A small self-supervised image encoder, trained from scratch: 48-pixel images.
Rows from block 2 of a small self-supervised image encoder, named by matrix and row number. Rows with one number belong to one neuron. Each number is 50 + 12 x the weight over its row's rms, rounded and kept within 0 to 99. All counts start at 0.
Before each neuron's rows are labels from the 100 images, of 14848, where the neuron reaches its highest value: "patch colour" is the nearest of a few named colours to the mean colour under the peak. Only what is clearly more common there than usual is listed. The data: photos of plants and fungi (iNaturalist). In brackets: how many of the 100, against the usual share in percent.
# fc1: MLP up (model.blocks.2.mlp.fc1.weight, 640x320), inputs 0-106
# fc2: MLP down (model.blocks.2.mlp.fc2.weight, 320x640, transposed), outputs 0-106

patch colour: pink (28 vs 3.2)
fc1.356:65 36 60 60 48 43 30 57 67 64 45 51 54 32 56 38 51 68 34 65 61 22 54 52 39 57 49 29 54 53 53 60 47 66 37 55 48 59 76 47 32 52 43 54 41 47 58 66 57 39 45 59 72 60 54 56 39 32 43 46 52 45 53 30 51 62 46 72 53 36 41 52 69 52 42 59 61 32 47 52 46 58 48 40 60 50 77 49 49 50 45 51 55 50 63 43 42 55 58 60 39 43 46 48 37 61 49
fc2.356:67 82 60 51 55 42 34 52 50 34 52 62 46 54 57 39 65 38 37 82 49 36 50 45 67 23 51 66 41 59 27 29 48 64 47 51 51 47 37 57 53 52 62 43 44 70 60 53 33 50 40 30 47 47 19 58 76 46 62 53 25 30 51 64 43 35 61 62 58 34 43 65 54 34 44 53 56 55 48 55 55 54 53 60 47 58 48 60 32 44 33 46 45 53 57 75 55 53 52 52 59 22 32 51 58 62 49

patch colour: brown (60 vs 35.7)
fc1.443:53 65 42 48 42 43 36 37 60 65 44 25 57 52 43 52 55 60 76 50 54 29 58 58 56 48 37 39 53 56 49 60 67 47 58 44 44 63 54 58 41 35 54 52 64 56 52 32 33 26 70 61 71 51 62 39 48 46 22 45 36 55 70 35 60 41 21 61 62 48 47 51 45 66 39 64 61 44 44 57 57 49 69 61 45 49 54 46 47 48 61 58 41 50 38 58 31 27 55 70 52 47 55 38 81 39 47
fc2.443:54 57 52 42 52 54 38 64 63 55 53 64 51 51 46 27 66 38 60 54 45 46 74 43 72 51 55 55 47 43 51 47 54 60 59 69 50 52 46 57 39 61 37 40 55 51 40 29 45 59 57 70 62 42 52 54 43 27 50 52 21 72 44 18 40 34 39 31 29 43 49 55 34 66 40 51 61 52 38 71 52 41 55 56 52 66 63 61 42 62 46 53 61 27 24 37 31 70 48 54 60 55 43 32 18 59 58

patch colour: pink (36 vs 3.2)
fc1.269:45 70 54 56 66 55 43 53 52 66 45 53 40 37 51 54 60 53 28 57 27 64 44 46 49 59 34 43 40 58 69 58 44 60 54 53 46 46 52 56 60 83 44 54 51 47 47 43 46 62 52 50 62 52 76 33 39 53 30 37 63 50 65 31 51 68 52 37 54 58 49 31 63 42 57 61 53 57 54 71 47 36 50 55 34 46 37 65 40 37 50 53 51 63 37 40 54 51 46 24 67 38 52 62 32 38 55
fc2.269:41 62 35 44 41 58 50 66 50 52 39 56 52 48 60 40 48 67 48 45 29 40 27 49 53 42 42 46 47 49 65 50 58 58 50 63 37 50 40 42 56 60 61 27 56 62 38 45 61 49 54 44 63 41 37 43 47 62 55 57 38 45 54 11 65 58 75 30 64 58 59 52 54 62 49 54 57 57 32 74 56 77 78 69 40 48 62 50 66 37 61 49 39 38 47 52 12 31 41 36 49 33 63 57 51 57 51

patch colour: brown (68 vs 35.7)
fc1.69:39 25 46 27 59 53 54 55 53 57 28 30 68 35 66 51 33 49 51 56 44 23 52 65 65 36 49 48 56 64 63 47 58 54 41 32 41 49 50 64 46 50 76 64 33 53 61 35 44 52 28 31 57 58 31 59 51 47 47 47 54 59 44 58 57 50 45 57 62 59 56 69 59 59 53 43 61 51 45 58 53 45 45 54 50 40 54 58 45 58 37 20 35 36 72 48 65 48 48 40 49 62 53 67 63 45 52
fc2.69:64 49 44 45 56 56 52 44 51 39 39 54 56 44 60 35 56 44 62 40 39 48 52 60 65 50 45 38 47 58 35 40 46 37 76 39 55 48 53 35 29 44 79 59 41 42 38 29 36 58 53 56 54 63 41 55 78 77 47 24 57 44 43 71 52 64 50 60 30 59 68 58 42 52 54 56 57 57 49 53 30 57 55 56 50 49 39 61 61 38 53 59 51 63 51 55 70 58 67 53 45 60 59 24 53 53 58

patch colour: pink (43 vs 3.2); white (39 vs 0.7)
fc1.446:71 48 51 45 52 45 32 49 44 47 56 76 63 45 40 60 69 49 60 66 38 59 67 35 57 64 66 43 64 43 67 39 45 54 48 30 47 13 58 35 60 44 34 50 56 32 54 41 14 80 65 57 53 42 52 39 36 40 47 50 45 48 31 52 65 45 47 42 70 48 48 64 36 45 65 51 48 50 48 52 48 55 75 47 68 44 46 64 32 51 47 65 39 47 39 38 59 47 51 42 66 57 50 68 35 43 47
fc2.446:62 50 39 57 46 51 76 48 40 63 47 59 48 33 55 60 53 60 52 59 41 56 62 50 42 35 52 48 58 46 40 56 66 58 61 47 75 40 50 44 48 50 53 68 60 50 62 35 65 30 66 56 47 50 54 68 55 62 47 49 42 61 73 25 43 55 44 45 46 70 47 29 43 42 72 52 55 44 39 47 75 26 68 44 60 48 46 39 84 29 42 42 38 46 53 54 64 67 56 53 30 59 63 47 68 69 59

patch colour: brown (66 vs 35.7)
fc1.548:46 73 54 54 35 44 49 44 38 46 46 51 77 46 31 48 73 43 37 40 58 27 42 36 39 44 38 41 52 40 58 50 38 35 48 54 45 73 66 19 59 37 38 66 55 51 47 29 71 72 36 49 85 43 44 45 62 54 75 49 55 53 52 71 51 44 70 63 50 45 46 44 50 71 35 53 42 48 51 54 61 47 60 31 46 62 41 59 50 52 60 48 43 43 60 30 44 75 52 17 38 43 34 35 60 49 44
fc2.548:49 44 53 17 32 63 37 60 51 79 37 43 53 61 77 45 64 40 26 58 52 46 85 38 46 33 49 45 49 39 55 77 36 58 57 50 39 61 49 22 52 49 44 64 53 33 41 40 55 50 52 68 43 75 56 46 50 73 36 43 46 48 54 56 58 48 49 41 38 28 41 67 44 72 39 81 31 62 57 22 50 43 67 51 63 34 46 59 48 34 37 48 68 29 57 56 62 30 62 57 66 38 55 53 52 51 47

patch colour: brown (60 vs 35.7)
fc1.598:60 47 57 58 40 48 42 45 36 49 44 47 38 47 56 50 46 41 68 52 25 31 51 36 76 58 30 43 61 57 36 32 50 56 55 47 46 50 48 42 51 52 43 39 44 50 69 47 31 48 51 36 31 54 37 61 62 60 48 45 48 49 56 44 54 45 35 54 60 53 54 53 61 38 50 45 67 63 40 58 66 50 45 09 60 52 29 69 53 55 67 37 57 61 79 54 55 50 60 53 71 39 49 41 47 53 47
fc2.598:74 57 39 38 50 71 53 35 44 73 57 33 61 47 55 59 58 68 42 80 54 42 44 36 63 42 58 65 56 53 51 59 45 56 41 57 29 58 51 61 49 34 38 57 69 61 61 28 36 39 72 53 27 43 59 55 29 50 53 38 46 78 51 59 70 51 59 42 50 64 56 37 51 50 64 70 52 65 58 41 53 62 51 32 73 52 54 54 40 59 44 53 59 63 51 58 65 46 54 49 40 51 57 45 42 58 46

patch colour: brown (68 vs 35.7)
fc1.317:33 38 65 60 68 59 70 17 54 69 53 32 35 70 35 55 44 46 47 43 39 26 46 54 63 41 51 61 64 56 70 41 49 37 75 42 49 31 35 55 55 58 48 55 39 38 45 71 49 50 36 34 56 45 47 50 44 65 43 73 47 54 62 70 40 50 49 29 62 48 33 36 27 37 37 33 60 52 45 32 45 43 47 56 69 39 47 40 78 56 67 33 69 37 56 43 47 44 34 36 60 71 67 69 50 59 52
fc2.317:39 45 41 50 58 73 71 42 41 27 48 60 62 49 55 41 58 51 59 50 56 36 52 78 43 49 33 40 48 54 58 41 30 35 56 75 53 34 70 79 44 55 53 60 14 60 10 62 39 50 29 62 46 47 41 42 48 55 58 26 46 44 49 55 57 39 56 74 43 49 56 62 78 63 47 38 51 52 43 66 55 73 28 50 35 49 32 54 60 47 67 65 42 40 50 29 41 58 43 62 49 54 47 38 55 52 49

patch colour: brown (61 vs 35.7)
fc1.156:53 55 41 60 50 56 62 68 52 46 24 40 58 47 57 39 32 37 33 54 50 43 55 36 51 57 56 51 51 52 45 64 48 45 66 48 51 39 64 70 32 51 42 48 59 38 49 57 77 74 55 53 36 43 64 76 70 43 50 36 60 45 88 32 47 40 59 60 42 66 42 54 48 55 57 59 51 46 52 39 40 55 67 52 50 47 53 39 29 72 54 41 49 61 60 50 51 42 58 37 63 18 37 49 64 37 54
fc2.156:52 61 53 34 41 38 52 67 33 59 45 40 53 49 63 61 59 67 42 67 41 48 55 48 45 34 58 61 46 55 42 19 46 61 50 53 55 28 27 43 60 41 41 28 53 38 30 43 30 50 40 41 37 47 33 68 68 38 59 86 50 29 40 33 54 59 67 56 43 64 46 60 47 42 33 43 62 79 58 33 57 60 58 42 44 59 45 46 30 47 54 52 44 71 60 52 58 60 39 47 83 49 37 52 37 53 49

patch colour: pink (45 vs 3.2)
fc1.82:54 55 57 47 61 34 47 55 47 37 56 67 34 35 29 54 53 47 52 34 54 64 65 62 47 64 49 40 57 46 51 40 26 44 37 32 66 56 38 34 35 30 68 59 42 59 44 50 59 73 23 55 51 52 60 71 47 43 66 54 36 60 68 47 55 45 61 63 34 44 27 79 43 42 36 48 44 27 45 43 50 52 60 47 60 66 52 48 56 42 51 56 39 45 53 13 26 41 51 46 65 50 44 49 60 64 64
fc2.82:51 38 47 65 58 47 21 46 26 52 64 48 42 50 48 32 45 52 46 31 27 52 71 47 41 35 38 31 43 54 55 58 48 62 65 54 59 55 63 08 39 49 59 65 31 38 44 54 68 54 54 54 43 73 37 59 46 42 48 56 42 52 37 50 34 44 35 40 45 35 63 69 49 33 56 63 69 32 36 50 51 62 29 39 63 35 52 53 58 39 54 41 42 57 42 64 39 46 39 56 56 67 45 50 21 54 62

patch colour: pink (36 vs 3.2); white (30 vs 0.7)
fc1.75:30 28 61 50 45 52 49 51 66 58 49 61 68 37 34 47 80 48 47 44 36 45 63 34 60 62 47 48 47 50 57 43 52 50 60 76 83 67 58 73 43 44 52 41 79 48 70 54 41 51 36 59 53 40 44 58 43 42 48 45 58 49 42 48 43 78 35 69 52 42 56 46 66 54 46 69 52 47 64 62 50 54 60 57 51 16 44 37 41 70 18 50 51 58 42 67 65 51 57 35 59 51 61 57 27 40 35
fc2.75:43 46 66 44 57 44 60 52 56 60 54 61 56 38 42 64 47 45 48 36 58 49 58 24 50 58 44 54 21 37 47 40 62 37 63 44 84 65 51 67 52 59 53 41 22 54 51 42 48 44 46 48 40 54 51 57 67 71 39 52 40 56 69 45 25 54 33 42 54 64 64 66 53 54 49 73 50 41 52 64 56 32 64 63 40 78 31 42 62 24 70 57 69 46 25 51 63 49 70 62 45 31 72 55 56 43 63

patch colour: pink (35 vs 3.2)
fc1.411:55 34 44 46 55 43 52 85 46 52 42 42 61 56 48 64 58 36 35 31 54 28 69 52 57 55 65 54 34 47 55 47 63 62 35 44 66 55 29 18 42 56 44 69 60 25 26 60 47 60 54 37 57 42 58 49 55 47 28 23 37 44 44 58 26 49 35 57 62 35 47 51 65 69 57 19 62 63 39 39 42 38 48 74 62 52 64 54 64 51 43 53 50 30 69 61 63 44 53 53 34 45 63 48 47 38 35
fc2.411:67 60 67 39 59 69 38 55 52 64 50 53 42 30 40 47 26 76 46 54 49 17 31 65 66 42 66 50 48 51 49 53 71 42 61 42 62 50 58 66 53 46 60 40 53 50 60 54 52 40 41 56 42 63 50 68 72 31 60 46 41 64 49 40 53 63 54 45 34 37 48 57 33 78 58 51 30 39 42 47 75 42 42 71 53 41 64 45 58 26 29 43 37 40 60 50 39 33 39 40 63 16 48 69 50 44 47

patch colour: pink (25 vs 3.2)
fc1.449:51 62 22 54 37 68 39 57 50 48 47 55 46 43 58 65 72 44 31 42 55 49 73 66 60 39 45 39 53 40 34 20 73 47 58 40 57 44 49 49 44 51 55 70 68 43 40 51 46 37 52 39 59 37 47 36 63 56 37 60 22 71 45 41 44 46 71 56 73 44 54 53 40 60 42 43 52 60 48 53 38 57 29 55 49 52 64 52 48 45 62 40 56 30 59 65 47 59 58 47 31 51 38 61 48 31 38
fc2.449:71 78 67 44 66 63 54 55 47 47 54 69 50 46 58 31 24 65 36 73 45 61 64 47 60 28 49 62 65 67 36 51 79 56 35 56 54 31 35 56 50 33 56 59 38 40 58 44 45 45 52 69 57 61 58 61 70 43 64 54 18 53 44 47 42 45 60 46 42 60 35 51 54 42 48 43 60 50 57 60 58 60 39 56 47 60 61 84 40 67 43 17 60 51 63 61 55 40 24 43 60 26 46 53 55 61 53

patch colour: pink (49 vs 3.2)
fc1.390:46 38 46 41 63 47 39 48 51 56 37 68 42 40 56 45 47 67 37 71 58 42 54 23 44 56 44 44 57 71 57 47 21 47 34 47 39 39 62 40 56 40 53 57 57 52 46 42 28 56 51 45 40 50 19 59 27 47 59 61 23 49 43 47 46 70 55 79 41 66 67 30 70 52 57 63 58 48 48 60 59 77 52 56 65 54 56 41 56 19 44 32 33 58 58 52 34 50 52 41 55 62 42 41 46 41 41
fc2.390:41 48 37 30 32 60 64 62 54 39 66 61 47 45 53 54 38 59 39 52 47 63 53 42 32 39 39 39 53 42 43 60 65 56 49 63 52 50 50 39 66 64 46 71 29 65 44 67 71 56 68 56 56 62 48 41 66 61 62 54 31 52 64 35 26 38 50 22 51 54 73 68 57 51 69 72 55 23 34 35 50 52 65 55 36 43 46 53 69 27 32 57 43 32 48 66 51 68 57 49 68 39 39 41 56 57 46

patch colour: grey (77 vs 50.1)
fc1.54:54 75 65 55 46 57 57 59 32 45 38 66 60 47 52 24 62 42 82 47 53 34 34 40 42 44 56 18 33 46 64 66 42 64 53 69 51 26 61 58 52 42 48 51 30 52 33 53 40 47 62 68 56 73 28 62 53 48 45 38 46 50 50 37 57 46 61 39 38 50 53 73 33 29 49 10 59 45 48 58 39 51 58 53 30 47 47 50 50 52 50 41 37 58 60 58 64 31 77 49 42 70 66 60 50 38 38
fc2.54:61 35 76 59 66 70 44 47 31 31 41 42 44 44 44 48 46 55 60 48 46 24 49 41 38 36 54 30 39 41 46 45 56 61 68 44 50 42 47 64 53 66 52 60 58 63 64 50 50 52 60 58 61 50 65 60 61 44 55 35 34 30 55 49 40 45 66 41 34 53 61 53 51 61 58 34 42 45 67 60 52 46 41 55 35 42 56 53 41 30 49 46 30 47 67 69 55 60 55 43 63 33 46 51 57 58 35

patch colour: brown (61 vs 35.7)
fc1.392:68 45 46 51 42 49 28 24 50 54 55 44 75 31 71 56 58 61 53 73 37 64 41 46 26 32 38 41 50 35 30 55 39 53 77 58 56 36 49 47 49 50 38 62 42 17 37 51 51 43 63 46 78 50 55 42 42 41 59 53 58 25 67 55 49 33 21 50 52 41 34 54 57 46 49 48 52 55 28 57 55 45 49 47 61 37 63 59 63 67 46 50 57 43 53 46 37 39 38 69 65 41 24 74 73 68 50
fc2.392:43 47 43 48 67 51 62 44 50 39 45 40 38 48 44 48 58 53 48 63 50 45 53 59 61 62 49 32 50 50 37 62 40 34 49 61 47 60 41 50 45 30 43 69 35 62 63 40 46 46 37 46 61 56 39 71 24 46 50 34 54 23 56 49 64 51 39 36 52 53 51 52 39 50 54 47 63 45 36 49 65 32 43 37 50 70 53 44 48 48 54 53 52 39 60 47 52 64 66 64 34 51 51 44 36 72 66

patch colour: pink (29 vs 3.2)
fc1.76:15 41 53 56 41 55 47 42 38 54 69 32 34 44 43 40 48 24 55 48 48 51 52 33 41 60 60 63 42 54 34 44 53 50 51 41 36 53 66 47 50 50 50 38 44 44 36 44 22 26 42 81 41 50 34 52 62 33 81 57 46 65 60 56 62 82 50 74 47 52 43 36 50 48 27 38 50 56 45 55 44 59 40 66 57 49 26 54 51 67 52 42 38 44 57 51 59 32 72 38 57 49 36 52 35 51 57
fc2.76:51 53 32 36 74 57 48 48 65 44 55 60 39 65 37 40 54 51 61 52 48 34 33 42 42 60 43 63 39 55 58 40 63 52 39 53 37 47 64 40 45 51 39 43 44 72 40 30 43 62 56 47 50 62 66 50 81 49 35 52 22 77 56 54 50 33 50 34 73 53 67 71 40 69 50 52 50 54 50 35 66 51 29 68 52 61 37 46 53 33 43 50 57 65 18 72 56 57 49 48 55 60 42 55 62 67 59

patch colour: grey (77 vs 50.1)
fc1.140:40 54 32 46 65 72 33 53 43 48 38 34 48 43 50 34 70 43 66 30 72 54 65 47 76 61 31 36 47 48 29 39 57 56 27 58 33 49 58 57 52 34 47 53 66 47 37 44 48 55 49 66 70 36 47 52 64 60 50 60 51 47 56 59 49 62 40 63 41 42 51 60 56 29 51 67 59 48 52 74 71 41 56 41 34 36 59 49 54 60 50 55 57 33 56 58 37 50 32 38 44 44 18 50 56 61 33
fc2.140:59 34 54 35 35 56 38 46 44 74 30 48 37 39 39 68 17 80 55 44 44 48 55 33 52 42 66 65 44 40 47 63 63 44 62 46 50 42 54 63 45 51 49 62 36 61 64 55 38 43 78 56 46 53 31 35 59 28 52 20 37 27 40 39 50 56 40 48 38 59 48 54 52 41 61 61 39 33 41 77 59 34 61 42 46 54 56 48 62 39 44 53 45 50 53 72 49 71 45 50 47 30 11 48 62 32 47

patch colour: pink (35 vs 3.2)
fc1.393:38 54 62 57 57 54 32 63 39 52 43 55 33 61 52 60 46 74 48 71 23 59 35 29 81 61 61 56 28 55 64 43 46 59 37 46 37 42 45 65 50 46 38 54 45 45 57 39 33 47 37 50 10 39 64 60 42 54 80 47 54 29 45 39 42 63 33 32 34 59 64 56 40 46 55 52 69 47 54 56 50 52 63 44 35 74 34 41 54 58 62 75 45 48 50 57 65 77 20 62 36 71 58 35 40 44 54
fc2.393:60 69 38 48 38 77 39 37 36 47 48 68 53 39 41 34 58 44 50 68 52 37 35 25 48 48 45 64 41 65 25 71 57 54 49 60 49 42 59 29 63 44 45 49 62 56 54 57 63 51 47 50 27 49 32 80 43 43 59 58 31 52 51 43 35 74 63 60 47 36 53 55 52 47 75 52 48 57 58 47 64 44 27 54 66 47 55 51 48 37 42 30 34 46 51 32 55 39 47 73 33 54 40 38 67 52 57

patch colour: pink (26 vs 3.2)
fc1.2:88 46 55 55 51 91 53 48 46 39 35 38 50 57 38 54 42 34 57 60 48 49 42 44 38 55 45 39 35 33 48 63 37 45 54 53 59 08 53 55 51 75 59 53 46 51 40 44 53 59 48 46 41 30 61 88 66 33 41 50 44 49 67 50 63 42 29 12 66 41 62 47 54 41 36 40 55 64 19 48 37 63 49 51 26 54 54 47 54 54 61 35 57 60 27 67 53 52 50 44 44 51 62 53 38 57 57
fc2.2:22 45 53 60 59 65 35 43 56 05 51 56 38 53 57 23 76 54 37 58 46 41 34 40 42 36 44 42 40 44 42 63 52 32 45 57 70 41 54 49 53 65 69 48 61 53 43 55 44 49 53 46 66 57 49 66 64 67 59 56 48 45 43 38 58 39 38 52 66 38 40 57 82 57 52 50 52 19 38 49 56 74 63 59 42 46 51 40 42 32 62 42 42 64 41 54 49 51 78 58 33 40 59 44 65 35 49

patch colour: brown (67 vs 35.7)
fc1.88:58 43 46 48 65 53 45 50 46 49 42 57 70 55 45 60 41 45 43 63 61 56 53 63 69 57 34 54 57 67 47 45 33 32 41 42 71 61 49 61 44 28 78 60 32 37 56 28 54 42 50 30 55 43 56 49 48 36 41 51 59 46 52 66 60 63 32 55 21 23 46 30 58 55 51 57 51 58 52 73 55 49 54 56 40 54 39 52 67 47 73 78 57 40 55 46 75 38 66 44 50 27 55 42 58 49 50
fc2.88:68 40 64 38 42 62 34 56 49 47 49 52 63 42 82 53 66 36 37 58 27 57 54 55 74 42 73 57 37 54 35 46 33 67 43 60 44 34 29 60 45 61 67 45 43 40 48 61 41 49 37 54 74 42 49 50 42 38 51 63 45 39 38 48 49 47 47 48 59 37 50 59 67 51 44 60 53 49 45 78 34 44 43 69 48 60 40 49 44 38 41 46 61 32 50 83 69 67 58 53 63 51 50 58 66 43 46

patch colour: brown (68 vs 35.7)
fc1.205:51 61 48 50 32 44 44 48 53 48 52 57 68 71 36 37 53 49 56 45 82 29 51 47 13 31 39 41 49 40 49 54 51 54 32 53 55 64 38 27 52 38 61 48 64 53 63 74 53 59 51 45 73 39 56 47 55 48 63 50 33 39 57 72 46 32 25 57 40 33 40 44 56 38 45 50 66 45 61 34 68 44 18 41 65 70 66 40 75 48 59 39 79 60 49 44 54 65 53 28 45 82 48 12 42 62 56
fc2.205:29 41 42 35 36 43 23 61 48 68 40 70 51 44 48 49 60 51 59 52 47 40 49 56 56 54 44 45 47 47 50 48 21 50 56 69 60 43 46 64 43 65 45 66 70 36 66 44 45 38 46 47 43 49 31 44 37 61 49 35 46 50 49 46 47 54 42 47 48 65 59 56 55 38 53 68 55 47 40 33 64 37 43 45 80 50 51 41 58 41 49 64 71 62 27 58 36 22 46 53 56 58 43 35 61 43 26

patch colour: pink (30 vs 3.2)
fc1.360:80 31 50 60 47 50 43 30 43 49 48 66 23 54 55 59 26 34 56 51 41 47 60 58 55 64 55 31 48 36 66 62 55 46 51 50 48 45 35 59 42 43 47 62 39 47 36 68 37 56 59 43 31 40 57 52 66 49 23 57 75 58 45 63 36 51 69 59 54 41 44 55 48 54 40 56 62 50 51 51 45 59 64 50 44 43 82 75 51 61 46 25 51 59 45 35 54 45 63 47 50 30 60 48 44 64 43
fc2.360:58 38 50 86 49 57 38 61 51 31 48 44 51 44 57 40 56 43 66 37 55 59 53 40 54 31 75 37 42 39 60 58 60 33 45 34 48 47 47 50 50 57 61 65 56 36 52 45 48 45 48 61 50 83 53 44 56 47 57 60 41 51 60 41 40 31 48 22 59 33 34 51 37 61 31 32 57 38 35 44 36 64 70 58 60 37 53 56 63 40 63 50 51 72 39 60 27 32 35 47 33 62 44 45 61 49 47

patch colour: brown (60 vs 35.7)
fc1.199:53 62 52 56 64 38 56 62 48 56 51 57 60 55 46 58 38 55 28 41 32 34 47 36 65 46 57 64 44 48 71 42 44 53 53 59 61 40 40 70 34 31 52 61 43 65 45 54 54 54 61 56 46 62 52 62 48 48 46 50 56 73 55 65 64 35 43 47 60 43 51 46 18 21 60 48 50 39 52 52 60 44 56 46 45 37 31 42 41 27 62 41 49 45 62 47 48 42 48 56 29 51 29 43 58 55 45
fc2.199:42 45 56 35 28 42 54 65 64 41 59 49 60 59 38 66 59 45 22 50 53 48 40 36 41 44 29 62 67 52 56 54 39 52 42 70 47 76 40 66 47 46 36 53 52 69 55 34 66 48 41 38 62 50 44 46 35 48 45 60 47 60 43 52 56 43 48 31 41 52 23 37 66 28 61 58 74 62 37 60 25 63 58 44 43 55 32 42 50 53 53 57 52 20 80 68 41 42 51 52 51 56 51 44 40 39 47

patch colour: brown (75 vs 35.7)
fc1.480:53 58 74 57 45 41 42 62 50 58 55 54 46 40 54 39 62 59 72 41 36 47 61 52 59 61 42 48 45 52 60 25 57 59 58 61 48 57 70 58 60 50 45 52 54 35 78 34 40 48 62 58 48 59 50 39 48 44 53 57 45 56 43 48 52 45 49 38 60 53 35 51 61 32 70 52 48 48 46 38 31 49 44 61 40 52 53 63 28 52 55 57 24 36 44 50 41 25 48 47 27 61 27 50 65 69 48
fc2.480:62 36 38 43 49 49 51 54 36 63 36 46 72 65 53 66 34 63 57 58 53 31 69 53 55 61 51 52 38 45 41 87 25 44 52 60 46 52 30 46 58 56 49 53 37 48 59 44 42 57 57 33 47 51 52 48 35 59 55 64 75 44 49 54 37 63 39 56 49 55 32 40 46 40 50 48 54 62 39 39 54 34 62 64 56 45 48 39 28 66 51 53 51 34 59 55 53 54 52 64 76 57 47 54 41 47 52

patch colour: brown (64 vs 35.7)
fc1.362:47 44 33 54 40 60 39 53 36 19 62 57 45 38 72 71 45 35 21 56 25 49 32 56 66 57 37 54 35 30 32 60 70 45 52 48 44 46 40 44 39 50 25 48 75 48 31 54 45 49 38 64 43 54 47 56 50 57 56 58 46 51 59 47 60 48 57 48 57 77 50 42 60 55 49 57 54 54 45 59 47 64 39 60 35 70 54 56 44 45 50 49 58 57 48 68 54 42 46 43 45 25 35 55 50 67 37
fc2.362:69 44 60 54 46 54 49 46 51 49 34 51 51 39 55 46 44 61 47 51 58 55 79 34 47 51 39 30 30 52 50 51 48 61 49 73 50 54 40 56 63 57 55 58 34 42 45 46 43 39 40 40 46 66 53 68 39 61 52 83 67 48 41 51 65 46 48 45 37 63 40 30 71 41 53 54 45 61 63 60 44 65 54 42 49 45 42 53 50 52 59 39 54 46 67 48 66 58 36 37 70 34 54 40 58 51 50

patch colour: grey (78 vs 50.1)
fc1.371:45 45 67 54 35 43 54 41 54 35 35 41 64 58 49 34 52 61 47 91 67 41 31 41 62 65 58 62 18 37 70 70 60 66 49 67 72 39 64 55 47 51 42 54 44 72 64 44 50 44 64 47 62 76 68 39 44 41 49 52 44 43 47 53 55 66 46 39 32 61 39 74 45 72 46 20 47 45 36 46 37 41 70 50 34 59 60 36 47 49 48 45 46 62 68 47 68 73 68 62 64 39 37 56 45 53 47
fc2.371:50 60 47 66 53 57 42 38 38 10 44 46 43 45 48 58 60 52 67 65 34 38 55 68 60 31 49 50 29 49 40 51 60 28 60 35 51 33 56 40 63 46 58 44 57 62 50 54 39 42 51 69 37 40 59 36 50 53 65 35 40 53 63 51 41 55 54 42 50 36 69 42 33 63 46 46 58 41 35 46 49 29 51 67 16 56 61 58 46 39 68 39 43 41 49 52 67 54 62 52 53 47 29 61 61 62 47

patch colour: grey (80 vs 50.1)
fc1.115:68 16 57 69 49 33 41 45 61 42 35 53 53 59 43 36 61 35 50 51 35 48 12 46 51 55 36 38 51 53 52 57 39 42 43 41 42 53 61 36 50 58 59 64 64 64 38 52 52 48 49 81 54 73 30 47 44 44 42 61 57 47 62 62 51 39 75 59 53 34 69 52 43 55 65 53 46 55 40 47 38 40 47 34 39 59 45 35 43 59 41 45 33 64 41 49 56 49 45 54 50 38 69 68 53 51 61
fc2.115:76 51 45 85 53 26 59 55 54 36 41 44 56 42 70 63 30 58 35 36 43 44 51 36 51 26 61 62 42 47 45 43 65 62 65 48 67 32 55 43 45 53 38 45 27 44 41 55 31 40 63 52 30 49 68 59 55 38 64 22 20 56 55 53 39 68 54 56 47 51 43 54 56 54 56 50 40 40 54 58 50 49 62 62 55 53 44 49 43 59 65 19 45 51 35 57 55 48 21 28 46 50 54 64 46 50 52

patch colour: grey (79 vs 50.1)
fc1.217:56 41 53 71 34 26 34 53 70 54 09 50 49 67 43 67 50 33 45 58 42 47 58 53 46 60 50 53 40 54 56 51 53 51 57 56 45 56 42 68 49 34 28 47 50 74 31 52 46 67 48 53 38 71 44 50 46 63 66 64 42 61 49 41 64 51 58 39 56 50 50 61 46 60 46 43 48 57 51 60 53 39 67 53 50 32 24 56 49 51 75 61 41 46 55 66 48 44 45 61 39 34 38 48 38 49 41
fc2.217:59 44 24 50 40 53 30 36 50 60 43 39 44 48 57 44 60 51 50 48 53 42 54 60 44 20 32 74 44 44 34 73 42 51 55 54 28 46 44 59 59 58 50 29 49 44 23 54 56 39 50 50 39 42 72 51 32 77 41 43 45 39 62 52 57 56 38 39 40 37 35 45 47 66 42 41 66 37 51 52 39 48 54 64 48 62 51 64 65 36 53 31 45 55 64 41 34 43 50 32 21 94 60 41 64 53 35

patch colour: brown (66 vs 35.7)
fc1.194:36 36 54 59 48 59 61 29 58 42 64 50 42 44 55 43 65 56 66 56 50 32 58 40 46 49 45 61 45 60 30 57 71 39 45 52 46 56 52 61 64 40 34 31 35 47 18 45 62 49 48 41 34 46 51 69 50 55 51 39 40 36 39 44 60 71 58 47 48 54 50 26 60 35 71 52 57 75 42 73 63 53 61 58 60 53 48 40 46 36 58 47 57 50 70 71 50 47 56 24 53 36 70 45 38 30 49
fc2.194:51 55 45 39 59 69 67 57 49 34 72 41 57 44 72 46 46 50 56 66 45 46 74 50 55 53 70 55 41 23 60 76 57 71 68 69 39 46 32 60 52 67 38 44 50 39 19 50 56 49 34 58 49 48 55 56 45 41 32 62 53 39 49 52 72 37 53 30 41 39 43 72 64 35 48 63 57 71 41 82 50 43 68 42 41 71 45 37 42 60 68 63 52 41 75 58 42 50 39 59 33 51 76 45 59 56 49